config = dict(
    model='multi-label image tagger',
    train_examples=88335,
    horizontal_flip=False,
    color_jitter=0.2,
    widths=[80, 160, 320],
    residual_init='none',
    shampoo_beta=0.99,
    eps=1e-08,
    max_steps=14300,
    epochs=82.9,
    lr_schedule='wsd',
    final_lr_fraction=0.1,
)
Rows from block 8 of a small multi-label image tagger, named by matrix and row number. Rows with one number belong to one neuron. Each number is 50 + 12 x the weight over its row's rms, rounded and kept within 0 to 99. All counts start at 0.
After each neuron's rows are labels from the 100 images, of 14848, where the neuron reaches its largest size: "responds to" is what is common among them. Only what is clearly more common there than usual is listed. The data: telescope images of galaxies (Galaxy Zoo DECaLS). In brackets: how many of the 100.
# gate: MLP gate (model.blocks.8.mlp.gate.weight, 640x320), inputs 107-213
# fc1: MLP up (model.blocks.8.mlp.fc1.weight, 640x320), inputs 107-213
# fc2: MLP down (model.blocks.8.mlp.fc2.weight, 320x640, transposed), outputs 107-213

gate.557:44 62 39 47 71 79 60 43 40 69 49 39 49 67 44 52 50 40 46 46 41 47 53 47 51 33 75 50 54 35 47 61 49 42 51 48 88 53 42 54 59 48 24 50 51 48 49 42 58 51 53 56 55 05 47 50 51 51 50 61 47 82 42 53 68 56 43 39 63 54 52 54 51 59 49 49 61 49 50 47 50 55 50 85 53 60 56 57 52 62 45 45 50 59 49 57 55 44 53 50 48 77 34 49 77 38 50
fc1.557:59 28 52 53 49 51 50 49 56 58 55 53 53 00 00 27 51 50 53 52 55 51 50 49 52 34 57 72 65 41 51 52 46 71 49 47 46 75 44 50 41 54 36 50 48 44 53 52 52 52 61 37 44 46 52 28 17 51 31 45 52 46 53 36 49 59 50 59 43 64 49 56 43 68 37 50 49 10 51 62 56 41 52 54 50 39 53 47 53 56 20 57 52 43 38 67 32 46 47 49 53 53 49 50 54 41 50
fc2.557:52 44 65 36 77 55 52 51 43 47 49 60 48 68 54 51 64 35 41 50 48 49 50 49 51 57 54 33 43 56 50 50 58 45 50 51 46 63 26 50 19 61 50 07 52 50 57 48 60 41 55 58 50 49 51 48 65 48 55 45 43 26 50 50 37 40 54 49 08 55 79 51 51 39 35 47 92 47 44 48 44 49 49 57 50 39 40 55 50 44 49 54 49 37 58 30 68 47 45 44 47 81 44 54 84 61 47
responds to: edge-on disk: no (50)

gate.549:43 29 49 54 56 50 59 54 97 51 49 48 25 45 34 51 37 56 45 39 53 43 52 53 52 54 46 55 45 77 52 47 42 48 50 47 27 34 49 53 53 54 48 14 54 63 50 65 53 49 23 44 75 42 51 51 50 49 32 53 49 54 51 43 46 35 50 54 96 46 82 50 51 44 39 53 45 47 38 53 33 50 41 50 52 66 46 53 58 48 50 50 50 48 50 45 47 48 03 65 54 36 51 42 63 44 50
fc1.549:36 61 32 52 44 58 52 42 24 46 47 43 51 57 37 45 62 34 47 79 56 45 49 52 52 49 51 55 52 53 47 57 53 81 46 47 46 51 50 57 40 52 64 60 38 82 49 60 43 50 30 49 87 51 41 56 50 53 50 57 53 55 52 55 42 22 50 46 87 83 52 49 52 54 47 49 54 51 67 29 61 41 40 49 49 47 53 59 48 49 56 69 50 83 45 17 51 59 52 63 41 51 47 35 43 50 61
fc2.549:27 51 43 44 67 73 60 32 63 45 65 56 48 43 99 42 53 62 51 49 35 49 71 46 47 47 34 28 44 52 50 45 40 50 50 42 53 48 41 49 54 57 48 49 74 52 24 58 51 42 56 66 48 47 46 31 50 27 58 52 52 68 40 48 53 51 51 47 47 50 54 14 50 49 49 50 42 51 52 51 48 49 42 46 46 54 57 49 37 56 99 43 45 21 51 52 44 53 34 59 46 50 58 50 61 24 54
responds to: edge-on disk: no (64); spiral arms: yes (53); bar: no (44)

gate.402:50 47 50 49 49 51 35 50 56 52 49 52 50 51 48 50 32 51 50 50 49 41 49 52 48 53 52 47 54 50 50 55 51 36 50 44 46 49 50 46 52 55 43 58 51 45 69 62 43 70 63 58 51 49 49 49 70 47 49 51 43 72 55 46 38 50 50 60 30 58 47 53 50 54 50 51 51 53 46 47 54 72 57 50 52 50 34 48 52 43 49 50 57 68 23 51 23 27 46 32 50 67 48 54 53 45 47
fc1.402:49 44 44 84 40 25 52 49 61 53 49 20 42 48 50 47 61 44 51 47 48 60 53 55 43 47 26 52 50 47 46 41 51 56 51 48 61 44 55 40 55 37 45 53 52 50 40 51 48 50 51 59 50 48 35 47 50 48 29 42 53 34 44 53 41 44 47 51 30 36 49 81 54 49 64 41 51 50 31 49 50 44 61 47 52 34 37 43 50 21 64 46 50 97 49 49 18 52 44 53 48 58 43 60 52 64 56
fc2.402:35 59 29 69 53 50 36 54 50 80 36 49 56 35 82 38 50 52 58 44 41 51 49 51 51 44 90 55 41 53 49 28 36 51 57 52 56 45 56 80 55 36 52 56 51 63 54 60 37 59 53 49 46 52 52 51 48 52 50 51 68 51 51 61 47 06 73 54 36 42 52 54 52 50 51 57 32 43 99 50 40 51 47 48 50 54 49 45 51 54 47 50 51 50 50 55 40 40 48 52 23 63 44 52 47 37 49
responds to: edge-on disk: yes (47); roundness: cigar-shaped (39)

gate.23:58 33 63 64 36 49 49 61 76 73 47 50 51 54 57 37 50 43 57 19 54 53 39 46 50 80 67 45 44 68 83 47 60 43 63 49 52 33 57 37 53 48 48 45 57 62 41 51 34 47 29 50 57 51 43 52 86 55 51 52 59 46 46 52 49 46 32 56 45 48 50 54 53 53 50 47 48 54 53 57 35 53 51 49 37 53 51 60 30 36 44 49 58 12 60 55 59 58 42 19 56 40 73 46 46 50 49
fc1.23:62 52 45 59 99 50 42 44 43 55 55 34 69 48 52 60 50 47 43 40 50 54 51 67 61 66 38 59 15 43 68 48 43 43 53 50 10 39 33 45 99 40 52 48 50 38 66 40 52 41 50 40 52 74 49 50 43 51 29 71 48 44 59 47 50 58 50 62 49 63 41 63 55 50 47 51 34 49 52 64 57 61 74 52 45 51 39 65 51 52 76 40 51 52 66 67 85 51 35 47 53 53 40 36 56 60 51
fc2.23:50 54 42 60 50 45 17 45 49 36 35 55 38 78 36 40 33 47 46 45 69 45 50 52 55 60 43 52 55 36 46 85 84 49 46 24 53 42 34 50 47 51 48 45 51 18 50 84 52 51 64 41 46 61 25 49 49 53 53 32 62 39 46 50 55 40 40 59 11 51 47 65 46 48 28 71 50 52 51 47 44 42 51 50 53 53 40 33 74 52 44 61 55 29 50 30 57 59 50 36 42 51 61 40 50 48 57
responds to: roundness: round (44)

gate.397:35 55 40 46 43 44 50 53 49 63 80 48 43 50 63 59 42 50 40 31 63 14 63 50 48 50 31 52 48 49 76 47 36 45 42 45 67 44 47 38 53 56 50 40 50 47 33 48 51 54 49 64 65 75 51 61 54 87 52 40 47 43 46 34 50 47 61 36 51 33 48 48 51 49 46 50 48 29 49 49 54 51 53 42 11 51 50 46 46 51 14 30 49 48 63 20 50 48 53 45 30 50 49 38 45 51 47
fc1.397:46 10 58 55 47 43 40 51 46 50 49 47 50 17 53 50 34 41 56 51 56 47 50 52 69 87 48 44 61 56 42 32 60 48 53 64 53 55 47 57 51 50 69 55 47 69 51 78 57 61 66 58 57 53 51 51 48 56 51 49 46 51 66 62 45 49 50 50 74 46 50 34 45 40 50 54 62 19 26 52 56 52 64 75 48 51 44 48 36 51 22 50 49 35 38 44 45 61 64 52 53 69 46 48 51 48 54
fc2.397:43 72 56 30 43 60 49 55 59 52 50 65 50 64 47 48 21 36 67 51 33 57 50 52 54 48 49 58 47 51 36 69 51 54 49 60 62 55 46 61 54 60 29 39 39 51 51 45 30 51 34 55 60 47 54 46 24 48 51 38 69 59 48 52 34 65 50 20 49 48 55 45 41 41 52 50 56 52 54 51 51 53 56 52 49 52 53 50 52 54 44 43 41 62 61 60 29 40 49 38 51 46 42 56 47 46 37
responds to: edge-on disk: yes (40)

gate.38:73 51 50 86 48 35 65 43 28 34 50 58 49 62 48 43 53 40 54 60 52 62 52 49 49 60 00 49 49 53 54 57 47 50 48 45 54 52 50 55 62 49 49 46 49 56 50 75 45 28 40 50 49 34 46 52 43 79 67 47 64 66 38 50 50 51 53 47 42 38 52 52 60 63 52 58 64 49 16 43 48 47 62 43 55 53 60 55 47 57 50 53 54 49 51 51 63 50 49 39 79 67 43 41 51 55 47
fc1.38:14 49 43 51 49 52 44 47 51 56 50 50 44 33 48 60 43 60 42 56 47 52 50 48 48 76 60 48 43 44 50 31 50 49 86 48 40 33 51 39 50 48 45 50 48 50 33 45 49 53 24 71 74 54 50 35 27 40 42 50 42 51 54 44 38 50 55 47 49 51 49 51 45 52 49 51 50 48 31 54 50 41 72 51 50 54 60 59 43 53 52 47 50 60 54 48 44 40 73 42 75 57 48 48 52 52 36
fc2.38:49 66 56 39 51 40 29 20 46 10 43 50 40 46 77 48 60 97 57 48 49 50 59 53 66 57 34 41 48 66 50 52 53 50 50 63 40 51 76 47 23 47 44 65 52 61 58 65 32 57 54 46 75 62 59 51 53 43 60 41 69 34 60 36 53 51 35 29 40 53 43 49 25 40 52 40 13 65 48 60 51 49 40 47 70 56 41 55 50 41 38 59 43 47 50 46 55 49 32 56 51 42 53 48 59 59 57
responds to: shape: featured or disk (77); edge-on disk: no (76); bar: no (52)

gate.224:51 50 46 66 66 50 51 77 49 52 55 46 47 43 47 48 49 27 63 47 50 52 51 35 21 49 49 51 55 68 52 60 40 52 44 58 43 37 50 43 36 78 56 51 70 40 38 30 53 57 37 40 76 54 38 43 50 55 56 44 51 45 48 62 52 80 46 47 50 70 49 46 42 58 52 49 38 76 66 51 50 32 45 66 58 50 35 49 40 53 52 61 50 45 51 35 44 45 49 51 53 50 62 47 68 42 43
fc1.224:55 53 49 55 63 41 49 50 53 41 55 60 58 54 52 49 51 35 33 50 45 46 51 49 47 50 39 51 63 58 57 51 46 51 52 49 49 24 47 53 49 49 70 56 52 51 50 53 52 51 50 20 54 49 49 64 50 52 52 49 49 45 50 54 51 44 07 15 79 60 48 52 58 51 51 50 50 56 99 50 34 51 53 71 52 30 28 38 47 48 50 50 43 37 64 40 47 49 54 93 44 49 29 57 62 48 47
fc2.224:48 50 58 47 48 47 52 49 45 50 74 61 47 36 54 49 32 58 59 52 32 24 43 50 56 48 49 47 42 55 48 44 50 45 45 59 52 47 50 49 21 64 76 56 45 53 46 51 43 51 59 58 50 50 32 49 69 53 65 45 55 53 60 51 49 39 50 49 40 42 45 43 49 03 50 66 48 50 50 51 62 49 51 43 39 49 49 79 60 36 54 61 46 60 48 48 45 46 51 42 57 46 44 39 48 69 46
responds to: roundness: cigar-shaped (46)

gate.450:50 53 51 50 44 51 41 41 56 24 50 50 50 39 57 50 65 48 50 48 47 49 50 61 53 42 53 52 49 46 48 56 46 51 47 54 49 50 51 52 57 59 49 46 55 58 65 54 68 43 42 69 51 77 36 46 50 21 42 48 53 79 54 62 53 50 51 59 50 45 54 50 52 39 50 43 32 52 39 49 50 49 56 47 61 45 51 00 49 52 26 62 44 55 52 53 50 50 47 55 61 49 63 54 54 47 42
fc1.450:43 60 29 51 53 85 57 57 40 47 50 49 51 51 66 47 58 57 54 48 44 04 49 58 51 39 44 46 43 49 42 50 73 30 45 72 50 70 20 48 67 49 56 47 35 80 40 53 99 45 48 40 63 51 44 57 50 52 48 54 38 50 45 44 40 50 43 69 45 30 51 44 70 49 53 35 31 38 49 48 60 42 53 05 50 46 51 47 31 50 49 55 47 49 50 42 57 44 30 47 54 49 48 46 45 34 45
fc2.450:81 45 33 56 50 49 50 48 84 44 47 56 51 53 47 47 46 28 46 39 50 46 28 53 50 43 50 43 54 47 51 39 31 48 49 67 36 50 49 33 37 63 53 57 48 70 52 00 54 51 35 49 45 51 50 51 37 49 68 45 39 38 47 51 90 53 49 52 48 39 48 93 50 52 52 48 64 40 48 51 53 63 71 45 55 62 53 50 24 46 37 66 60 68 56 48 48 46 42 74 24 41 50 38 52 48 67
responds to: roundness: cigar-shaped (51); edge-on disk: yes (26)

gate.7:70 45 68 61 50 49 49 50 32 53 48 38 54 55 55 65 40 48 50 37 49 09 50 49 58 35 79 49 37 52 52 42 49 72 51 57 45 47 53 03 40 52 81 52 62 41 54 52 48 60 37 81 49 55 51 63 23 50 44 59 57 47 54 52 45 45 50 62 50 47 53 50 44 68 51 49 52 46 49 19 49 45 26 58 51 50 56 41 54 46 32 56 54 67 59 51 64 48 51 47 63 26 49 32 92 48 40
fc1.7:45 39 49 54 56 50 64 51 09 50 52 37 54 45 40 53 13 14 59 55 87 44 75 48 45 68 62 74 51 24 50 51 50 61 52 57 27 58 28 45 43 52 62 44 31 45 55 56 41 50 51 49 47 53 60 48 45 55 52 52 49 59 48 46 37 50 45 58 67 38 50 50 46 44 50 92 62 58 48 53 88 51 50 48 58 50 60 50 50 50 52 56 51 50 93 50 66 40 33 67 50 21 51 55 53 49 34
fc2.7:51 74 20 54 66 57 47 52 43 70 50 44 54 48 69 61 39 47 49 55 29 51 50 50 45 47 48 50 60 50 24 51 48 47 60 39 61 44 65 49 75 61 49 52 51 43 48 62 34 48 53 40 70 53 48 49 50 40 51 45 48 48 51 58 50 59 48 49 39 52 55 48 71 45 38 90 42 49 42 80 53 47 44 43 57 45 50 64 36 51 50 46 48 48 40 51 52 20 35 46 53 41 43 41 55 58 53
responds to: roundness: round (67)

gate.403:49 51 27 57 68 51 64 54 65 67 53 53 57 51 52 46 47 39 84 49 51 51 49 39 49 64 65 60 54 70 49 39 55 53 55 39 52 51 66 51 17 61 54 57 53 63 29 62 46 45 55 47 68 52 53 54 48 48 39 25 52 46 45 53 61 51 49 32 26 52 52 50 45 49 52 49 55 27 62 79 53 53 38 49 49 51 52 50 56 52 49 17 61 49 50 51 57 49 49 48 33 51 69 29 63 53 49
fc1.403:47 59 53 47 58 55 72 49 50 76 56 51 51 55 43 36 31 53 58 47 54 58 51 33 57 49 56 44 34 45 73 61 45 52 49 45 49 54 50 40 48 51 72 60 47 45 67 99 48 35 50 52 59 50 53 52 29 64 48 54 55 49 51 52 46 50 50 46 43 37 53 30 19 21 67 39 52 59 37 48 57 40 44 52 49 56 72 47 11 50 40 54 53 49 49 52 42 52 50 46 49 75 40 58 69 04 48
fc2.403:36 50 50 54 39 55 72 58 56 49 52 61 50 33 00 50 54 54 49 42 50 52 51 51 43 48 48 49 51 44 45 49 43 41 48 50 33 40 52 43 49 54 33 40 49 52 53 49 67 37 84 51 49 35 35 44 30 49 38 50 81 46 60 61 59 50 50 67 27 55 27 47 47 49 54 49 23 18 45 48 52 64 49 74 46 65 65 50 37 53 56 40 58 57 60 50 50 58 89 51 50 51 44 54 49 69 73
responds to: roundness: round (59)

gate.352:29 49 50 30 65 55 36 84 44 67 50 49 97 50 82 51 52 55 46 48 50 50 45 53 33 51 50 66 61 38 50 56 80 49 58 54 50 41 43 28 45 53 73 57 49 58 56 51 95 46 47 24 47 61 51 38 51 56 26 52 54 64 50 43 47 47 48 52 48 63 63 52 51 54 48 57 51 41 47 37 50 56 50 49 46 55 49 48 43 52 48 51 45 34 51 32 71 42 55 53 56 52 41 53 52 68 51
fc1.352:52 43 50 51 28 51 57 61 40 53 41 47 53 53 79 58 51 42 30 49 49 55 53 33 37 52 63 60 50 40 58 38 38 47 49 50 21 52 45 56 54 52 66 54 54 50 54 49 55 62 50 52 37 50 51 57 55 39 49 10 50 52 43 43 48 65 68 50 39 50 46 51 36 51 51 51 47 47 50 40 38 56 47 50 53 41 46 51 46 48 45 60 51 47 07 40 49 49 57 48 50 50 30 59 46 54 62
fc2.352:48 48 46 76 50 50 73 50 50 48 37 47 43 55 46 52 45 53 50 41 50 46 47 48 67 79 47 31 63 53 62 79 46 55 30 66 50 55 46 43 49 45 61 60 53 39 52 52 52 86 22 55 51 54 37 42 48 44 31 78 46 45 43 92 51 57 44 53 46 49 61 68 50 50 51 48 60 51 57 56 50 49 36 47 49 52 51 55 45 52 48 54 47 52 49 86 49 42 61 50 44 23 49 56 68 49 50
responds to: roundness: round (41)

gate.446:31 49 49 50 53 54 60 51 50 67 38 45 48 54 54 29 47 44 41 67 53 53 48 50 50 50 45 66 47 49 73 51 20 54 43 43 52 54 57 58 45 49 51 52 50 03 47 42 53 67 48 48 51 50 45 48 52 34 45 52 49 76 53 48 50 50 56 18 48 81 47 37 53 73 51 43 48 55 63 22 16 64 50 86 60 52 52 56 45 53 68 61 47 47 20 56 57 04 49 52 57 49 45 28 50 19 50
fc1.446:25 49 50 41 53 37 07 48 51 50 50 83 50 51 49 50 48 48 52 62 24 52 39 43 51 50 41 77 53 87 38 50 48 48 50 79 50 46 55 44 50 49 50 16 51 41 51 79 73 48 55 59 46 56 36 53 43 50 50 52 45 60 51 47 48 50 50 60 48 49 48 66 68 41 48 46 50 51 96 68 84 35 52 46 35 51 66 47 60 49 39 51 50 61 59 30 50 51 63 38 50 48 51 53 40 61 35
fc2.446:50 53 84 51 48 51 58 66 63 47 29 46 50 48 59 46 36 22 66 51 46 49 43 55 51 35 46 49 62 55 52 36 56 52 53 61 48 52 51 50 58 36 49 39 44 39 53 99 52 52 52 51 62 50 21 51 50 50 50 48 39 66 41 55 39 68 55 46 37 63 43 62 52 45 59 51 46 39 38 45 44 50 48 09 51 52 62 21 53 52 66 49 52 78 49 59 63 55 51 50 61 42 55 48 48 53 71
responds to: roundness: round (51)

gate.565:42 48 68 52 50 50 67 48 48 34 50 50 48 48 52 48 48 49 33 52 42 51 43 49 50 43 56 35 37 41 46 47 52 60 55 53 58 39 39 47 56 48 51 54 46 53 50 41 56 19 19 41 45 52 60 61 84 49 39 52 50 54 51 43 55 43 43 55 34 50 47 56 85 46 51 39 56 49 32 18 55 39 53 47 70 50 50 56 74 52 83 15 57 58 50 49 50 50 51 45 69 50 26 52 52 49 51
fc1.565:56 10 55 44 66 47 51 53 54 32 21 48 41 48 56 44 47 50 47 60 51 39 32 34 25 50 51 08 52 45 46 16 30 53 64 50 64 45 67 50 45 43 39 54 44 57 43 51 78 32 55 48 54 56 54 36 40 47 52 49 46 42 49 50 47 37 51 56 38 52 45 61 46 50 49 59 62 50 07 52 48 49 54 55 59 33 82 45 50 51 49 36 48 11 66 46 42 31 41 41 49 45 50 54 50 41 54
fc2.565:35 54 55 71 53 34 48 70 38 65 49 51 44 48 53 49 50 46 25 47 48 34 50 60 53 48 48 46 73 41 50 50 49 62 49 52 51 46 63 48 39 57 47 51 52 46 60 45 33 48 56 48 56 59 46 61 71 50 43 47 55 49 51 50 37 51 51 00 49 50 52 49 13 59 51 50 58 47 39 39 54 50 48 64 45 35 55 24 54 48 51 48 50 49 63 60 72 49 16 50 46 35 46 37 43 39 43
responds to: edge-on disk: yes (42)

gate.322:33 31 47 49 48 44 62 47 53 51 53 61 44 57 59 73 30 37 56 43 52 49 52 50 46 50 28 46 55 56 48 50 33 58 52 50 39 54 43 12 49 51 44 44 48 23 50 55 60 44 52 44 45 48 51 26 47 47 59 51 60 48 46 52 44 21 55 52 51 63 54 45 65 46 50 61 51 33 62 57 30 48 50 85 44 31 46 47 42 53 56 53 40 49 07 47 71 29 55 25 42 55 43 50 11 71 62
fc1.322:51 61 59 65 54 67 63 49 63 50 50 44 50 47 42 51 52 42 60 50 47 85 49 52 46 56 50 55 31 50 50 54 77 59 47 47 53 55 58 36 36 63 49 38 48 51 96 64 76 55 52 18 45 48 29 68 53 43 46 75 60 35 17 57 61 45 43 48 46 56 67 36 53 54 52 41 50 49 81 66 66 49 57 54 51 54 57 45 89 52 50 59 52 55 60 40 64 26 49 47 58 36 21 67 49 48 51
fc2.322:59 61 49 52 15 59 80 50 00 75 52 48 68 47 63 41 54 58 45 50 36 54 56 55 59 51 58 60 61 53 50 37 51 46 53 40 53 56 53 49 63 38 57 43 50 45 34 51 51 42 49 47 41 56 46 54 32 40 43 53 46 57 30 50 71 67 53 59 45 56 42 39 62 66 54 58 50 56 18 51 54 64 50 46 40 55 44 50 48 44 44 47 50 38 49 61 56 51 48 55 52 00 51 40 29 33 48
responds to: edge-on disk: yes (46)

gate.309:50 48 50 53 50 29 47 51 63 49 65 49 50 65 41 52 30 86 51 51 51 50 35 50 49 56 61 25 51 45 50 65 51 50 59 51 19 47 52 51 45 43 49 52 54 47 56 53 58 74 50 63 50 35 49 48 79 51 41 53 41 42 47 54 53 49 63 68 24 50 59 32 70 45 52 25 56 66 50 65 55 58 76 51 51 53 39 44 42 46 11 43 45 27 47 47 41 60 51 57 42 50 54 75 48 31 66
fc1.309:43 43 50 25 43 84 67 35 41 54 46 56 52 50 44 49 48 48 85 54 47 90 48 45 61 50 49 50 59 50 55 24 48 57 57 61 37 55 56 54 73 32 90 63 45 49 38 54 33 44 59 45 44 47 45 50 61 53 48 55 56 57 28 50 51 63 49 46 57 59 52 48 49 50 56 58 50 40 33 94 45 52 67 53 55 43 46 51 48 54 43 54 45 48 54 50 26 49 51 48 49 87 40 53 67 42 21
fc2.309:50 44 15 48 41 28 56 50 54 48 42 51 54 47 52 54 47 33 25 50 46 52 49 57 49 67 58 44 52 48 52 53 62 41 52 52 44 53 63 52 26 64 49 53 37 73 47 47 79 42 53 37 61 44 27 75 53 23 58 45 22 45 35 56 37 73 64 74 85 69 61 49 50 48 61 49 43 53 49 53 65 50 55 56 48 43 41 49 38 40 59 47 51 47 48 52 49 41 52 45 52 49 52 56 47 45 47
responds to: edge-on disk: no (58); spiral arms: yes (51)

gate.240:43 69 92 46 50 41 43 72 48 53 49 24 47 21 51 55 43 68 45 39 50 39 50 50 48 41 49 57 50 23 28 50 42 74 52 44 56 51 50 57 54 51 53 50 49 36 52 56 43 54 51 54 49 59 46 51 50 53 49 47 54 66 39 51 56 47 44 42 42 51 50 20 50 62 71 59 49 51 45 44 51 53 59 46 44 50 40 41 44 50 49 47 53 44 43 50 52 63 52 50 59 51 57 31 45 44 82
fc1.240:49 47 91 58 54 58 55 53 78 56 51 40 54 47 47 54 64 47 47 46 49 30 49 52 37 46 24 57 56 23 35 37 48 22 54 37 55 49 47 51 49 68 62 51 55 55 55 55 47 54 88 55 42 67 59 48 66 65 46 35 77 99 52 53 39 41 31 52 25 54 53 51 74 54 52 55 48 29 40 44 42 50 57 99 39 50 53 76 20 50 50 68 51 57 48 54 51 30 50 52 53 46 47 39 48 50 50
fc2.240:49 47 35 49 48 41 69 48 47 54 56 78 44 52 61 50 54 45 57 45 52 51 50 44 44 42 42 57 40 57 50 69 40 46 51 49 42 69 80 50 52 65 47 50 55 50 67 43 47 60 39 50 51 47 55 49 49 51 81 57 54 49 52 52 45 75 16 49 49 32 41 46 51 52 50 38 55 56 47 51 54 59 48 49 39 51 35 58 16 49 70 58 50 68 31 47 50 40 51 52 61 51 52 57 63 51 72
responds to: shape: featured or disk (65); edge-on disk: no (63); spiral arms: yes (53)

gate.418:49 55 51 32 50 99 54 48 52 51 64 50 45 30 51 62 55 14 51 48 55 50 47 54 78 42 37 43 50 44 48 49 35 37 51 65 22 50 51 55 49 36 41 25 47 50 60 48 48 52 48 38 47 64 50 50 51 46 48 50 30 48 49 54 51 51 67 49 57 53 45 52 56 58 86 68 41 80 55 49 48 42 55 52 47 51 57 52 52 51 59 47 50 58 55 58 55 52 45 44 61 55 50 54 51 56 50
fc1.418:51 49 50 51 50 50 52 57 54 48 49 53 50 55 35 51 50 55 34 39 48 52 50 51 41 50 48 67 49 49 49 50 32 23 52 23 46 50 53 44 52 52 34 51 56 46 51 93 30 36 57 46 58 55 44 50 49 51 53 54 86 45 60 50 51 50 44 48 51 48 42 51 41 25 60 47 46 51 48 50 52 43 47 43 67 43 60 22 46 52 51 38 54 50 99 45 48 38 51 40 50 52 66 64 52 65 42
fc2.418:22 82 49 58 02 38 52 53 57 46 49 58 50 56 44 53 44 53 52 50 51 54 46 51 44 49 50 63 75 47 57 51 14 75 59 51 47 38 50 54 54 52 15 46 53 57 50 46 55 42 48 58 55 36 58 49 58 51 52 51 47 34 35 59 41 31 52 44 44 50 51 53 50 52 59 45 46 23 54 56 21 43 48 52 37 27 51 43 40 49 46 49 47 57 55 44 35 51 51 50 20 57 22 37 56 50 50
responds to: edge-on disk: yes (31)

gate.321:57 20 57 44 46 51 00 52 60 43 63 48 54 46 62 50 62 40 49 53 43 49 47 46 45 44 33 46 55 56 53 47 60 50 51 31 64 20 49 43 42 54 49 44 53 48 48 51 36 51 38 50 46 36 08 67 62 39 58 42 42 57 50 54 50 62 60 49 43 49 42 45 48 50 48 53 46 55 45 55 59 47 37 47 48 43 35 44 29 49 50 50 51 11 44 47 27 76 59 53 48 48 56 50 42 36 53
fc1.321:49 63 70 55 33 20 51 57 37 48 47 54 44 54 88 53 61 37 35 51 41 67 57 38 42 50 34 53 50 56 03 51 49 69 52 39 61 49 50 49 77 34 49 65 51 52 11 32 46 39 64 47 45 67 44 49 59 44 63 54 51 52 74 48 64 40 51 49 46 36 02 32 52 34 63 53 44 68 75 53 37 49 44 29 43 44 61 55 53 52 53 63 50 44 59 28 35 48 48 48 52 41 49 52 53 45 57
fc2.321:41 56 45 67 57 47 47 64 45 38 37 45 52 62 51 48 62 78 47 34 61 37 62 52 49 26 53 59 53 49 61 44 46 64 49 54 45 40 44 53 36 51 46 61 54 53 73 52 48 34 48 49 46 50 40 46 66 52 65 63 44 44 52 46 43 53 49 38 49 47 85 53 43 50 47 41 52 41 24 42 58 42 44 42 34 50 99 69 47 51 33 54 53 18 54 22 49 50 49 70 74 39 57 51 39 50 48
responds to: roundness: cigar-shaped (28)

gate.27:50 40 75 63 49 44 50 61 61 37 62 46 48 44 51 51 49 63 50 52 52 59 69 49 54 50 46 54 50 46 49 57 52 53 49 46 94 75 50 43 45 65 42 53 35 24 50 36 50 49 53 55 51 48 69 75 49 48 43 48 53 49 51 37 52 61 45 57 23 50 53 48 50 43 53 45 50 50 57 48 79 48 12 35 51 35 61 45 52 53 56 54 50 43 54 62 50 40 54 49 31 48 32 40 11 24 42
fc1.27:24 47 48 47 42 64 51 53 24 39 61 50 62 51 55 51 77 57 53 45 54 57 51 51 51 53 49 53 52 51 40 71 47 35 50 70 47 41 48 52 55 37 43 50 47 55 40 74 61 33 42 35 57 48 49 53 66 48 50 36 50 58 33 50 50 49 53 48 54 65 50 54 27 45 50 49 53 49 55 45 53 49 63 44 51 19 48 43 50 55 52 44 50 53 49 47 53 47 48 78 80 70 62 00 49 52 30
fc2.27:54 50 46 48 44 51 39 43 51 35 50 50 53 46 45 63 52 60 56 53 38 49 44 47 50 49 33 47 56 40 52 55 39 56 49 54 50 75 72 44 51 47 47 50 16 59 63 50 67 60 51 49 43 42 51 18 50 56 54 58 41 72 42 41 65 55 73 51 55 46 48 51 43 19 43 48 53 41 50 55 43 47 50 47 45 37 47 27 52 58 62 53 48 36 51 51 52 43 47 50 57 53 55 38 67 45 45
responds to: roundness: round (44)

gate.17:42 71 43 12 50 38 47 49 58 52 61 50 25 37 56 45 38 57 50 68 46 54 55 49 37 44 35 50 51 74 42 58 56 29 38 47 39 63 48 41 36 50 47 50 59 49 44 28 77 48 74 49 47 30 49 58 62 50 65 48 54 50 69 44 51 49 50 44 70 54 51 92 43 50 50 50 45 64 55 48 53 66 44 53 50 50 49 57 54 38 60 63 50 42 47 46 45 40 48 48 55 33 42 67 43 50 64
fc1.17:51 41 53 38 55 56 53 53 33 52 51 47 57 39 15 50 43 44 39 36 57 51 42 70 60 54 77 53 47 59 48 49 71 78 45 44 79 33 51 40 57 51 51 53 48 51 51 53 37 67 67 49 50 56 42 26 30 50 43 51 61 90 45 50 50 73 52 50 50 48 61 40 50 47 42 57 58 44 50 66 54 59 53 53 42 47 49 48 53 40 46 45 46 54 59 68 51 41 58 86 50 23 61 30 55 53 37
fc2.17:42 57 39 31 51 33 51 39 43 60 50 43 50 59 43 35 33 40 47 50 56 46 57 60 54 50 48 47 47 51 80 49 47 64 48 50 66 48 71 48 51 63 48 50 42 44 12 42 54 52 37 55 48 50 47 52 50 56 59 46 60 52 00 48 00 34 48 53 51 29 48 50 41 49 50 28 50 49 48 47 46 52 53 50 32 50 43 51 50 50 53 37 53 57 38 97 58 52 44 45 62 44 50 63 43 30 48
responds to: shape: featured or disk (84); edge-on disk: no (60); spiral arms: yes (50)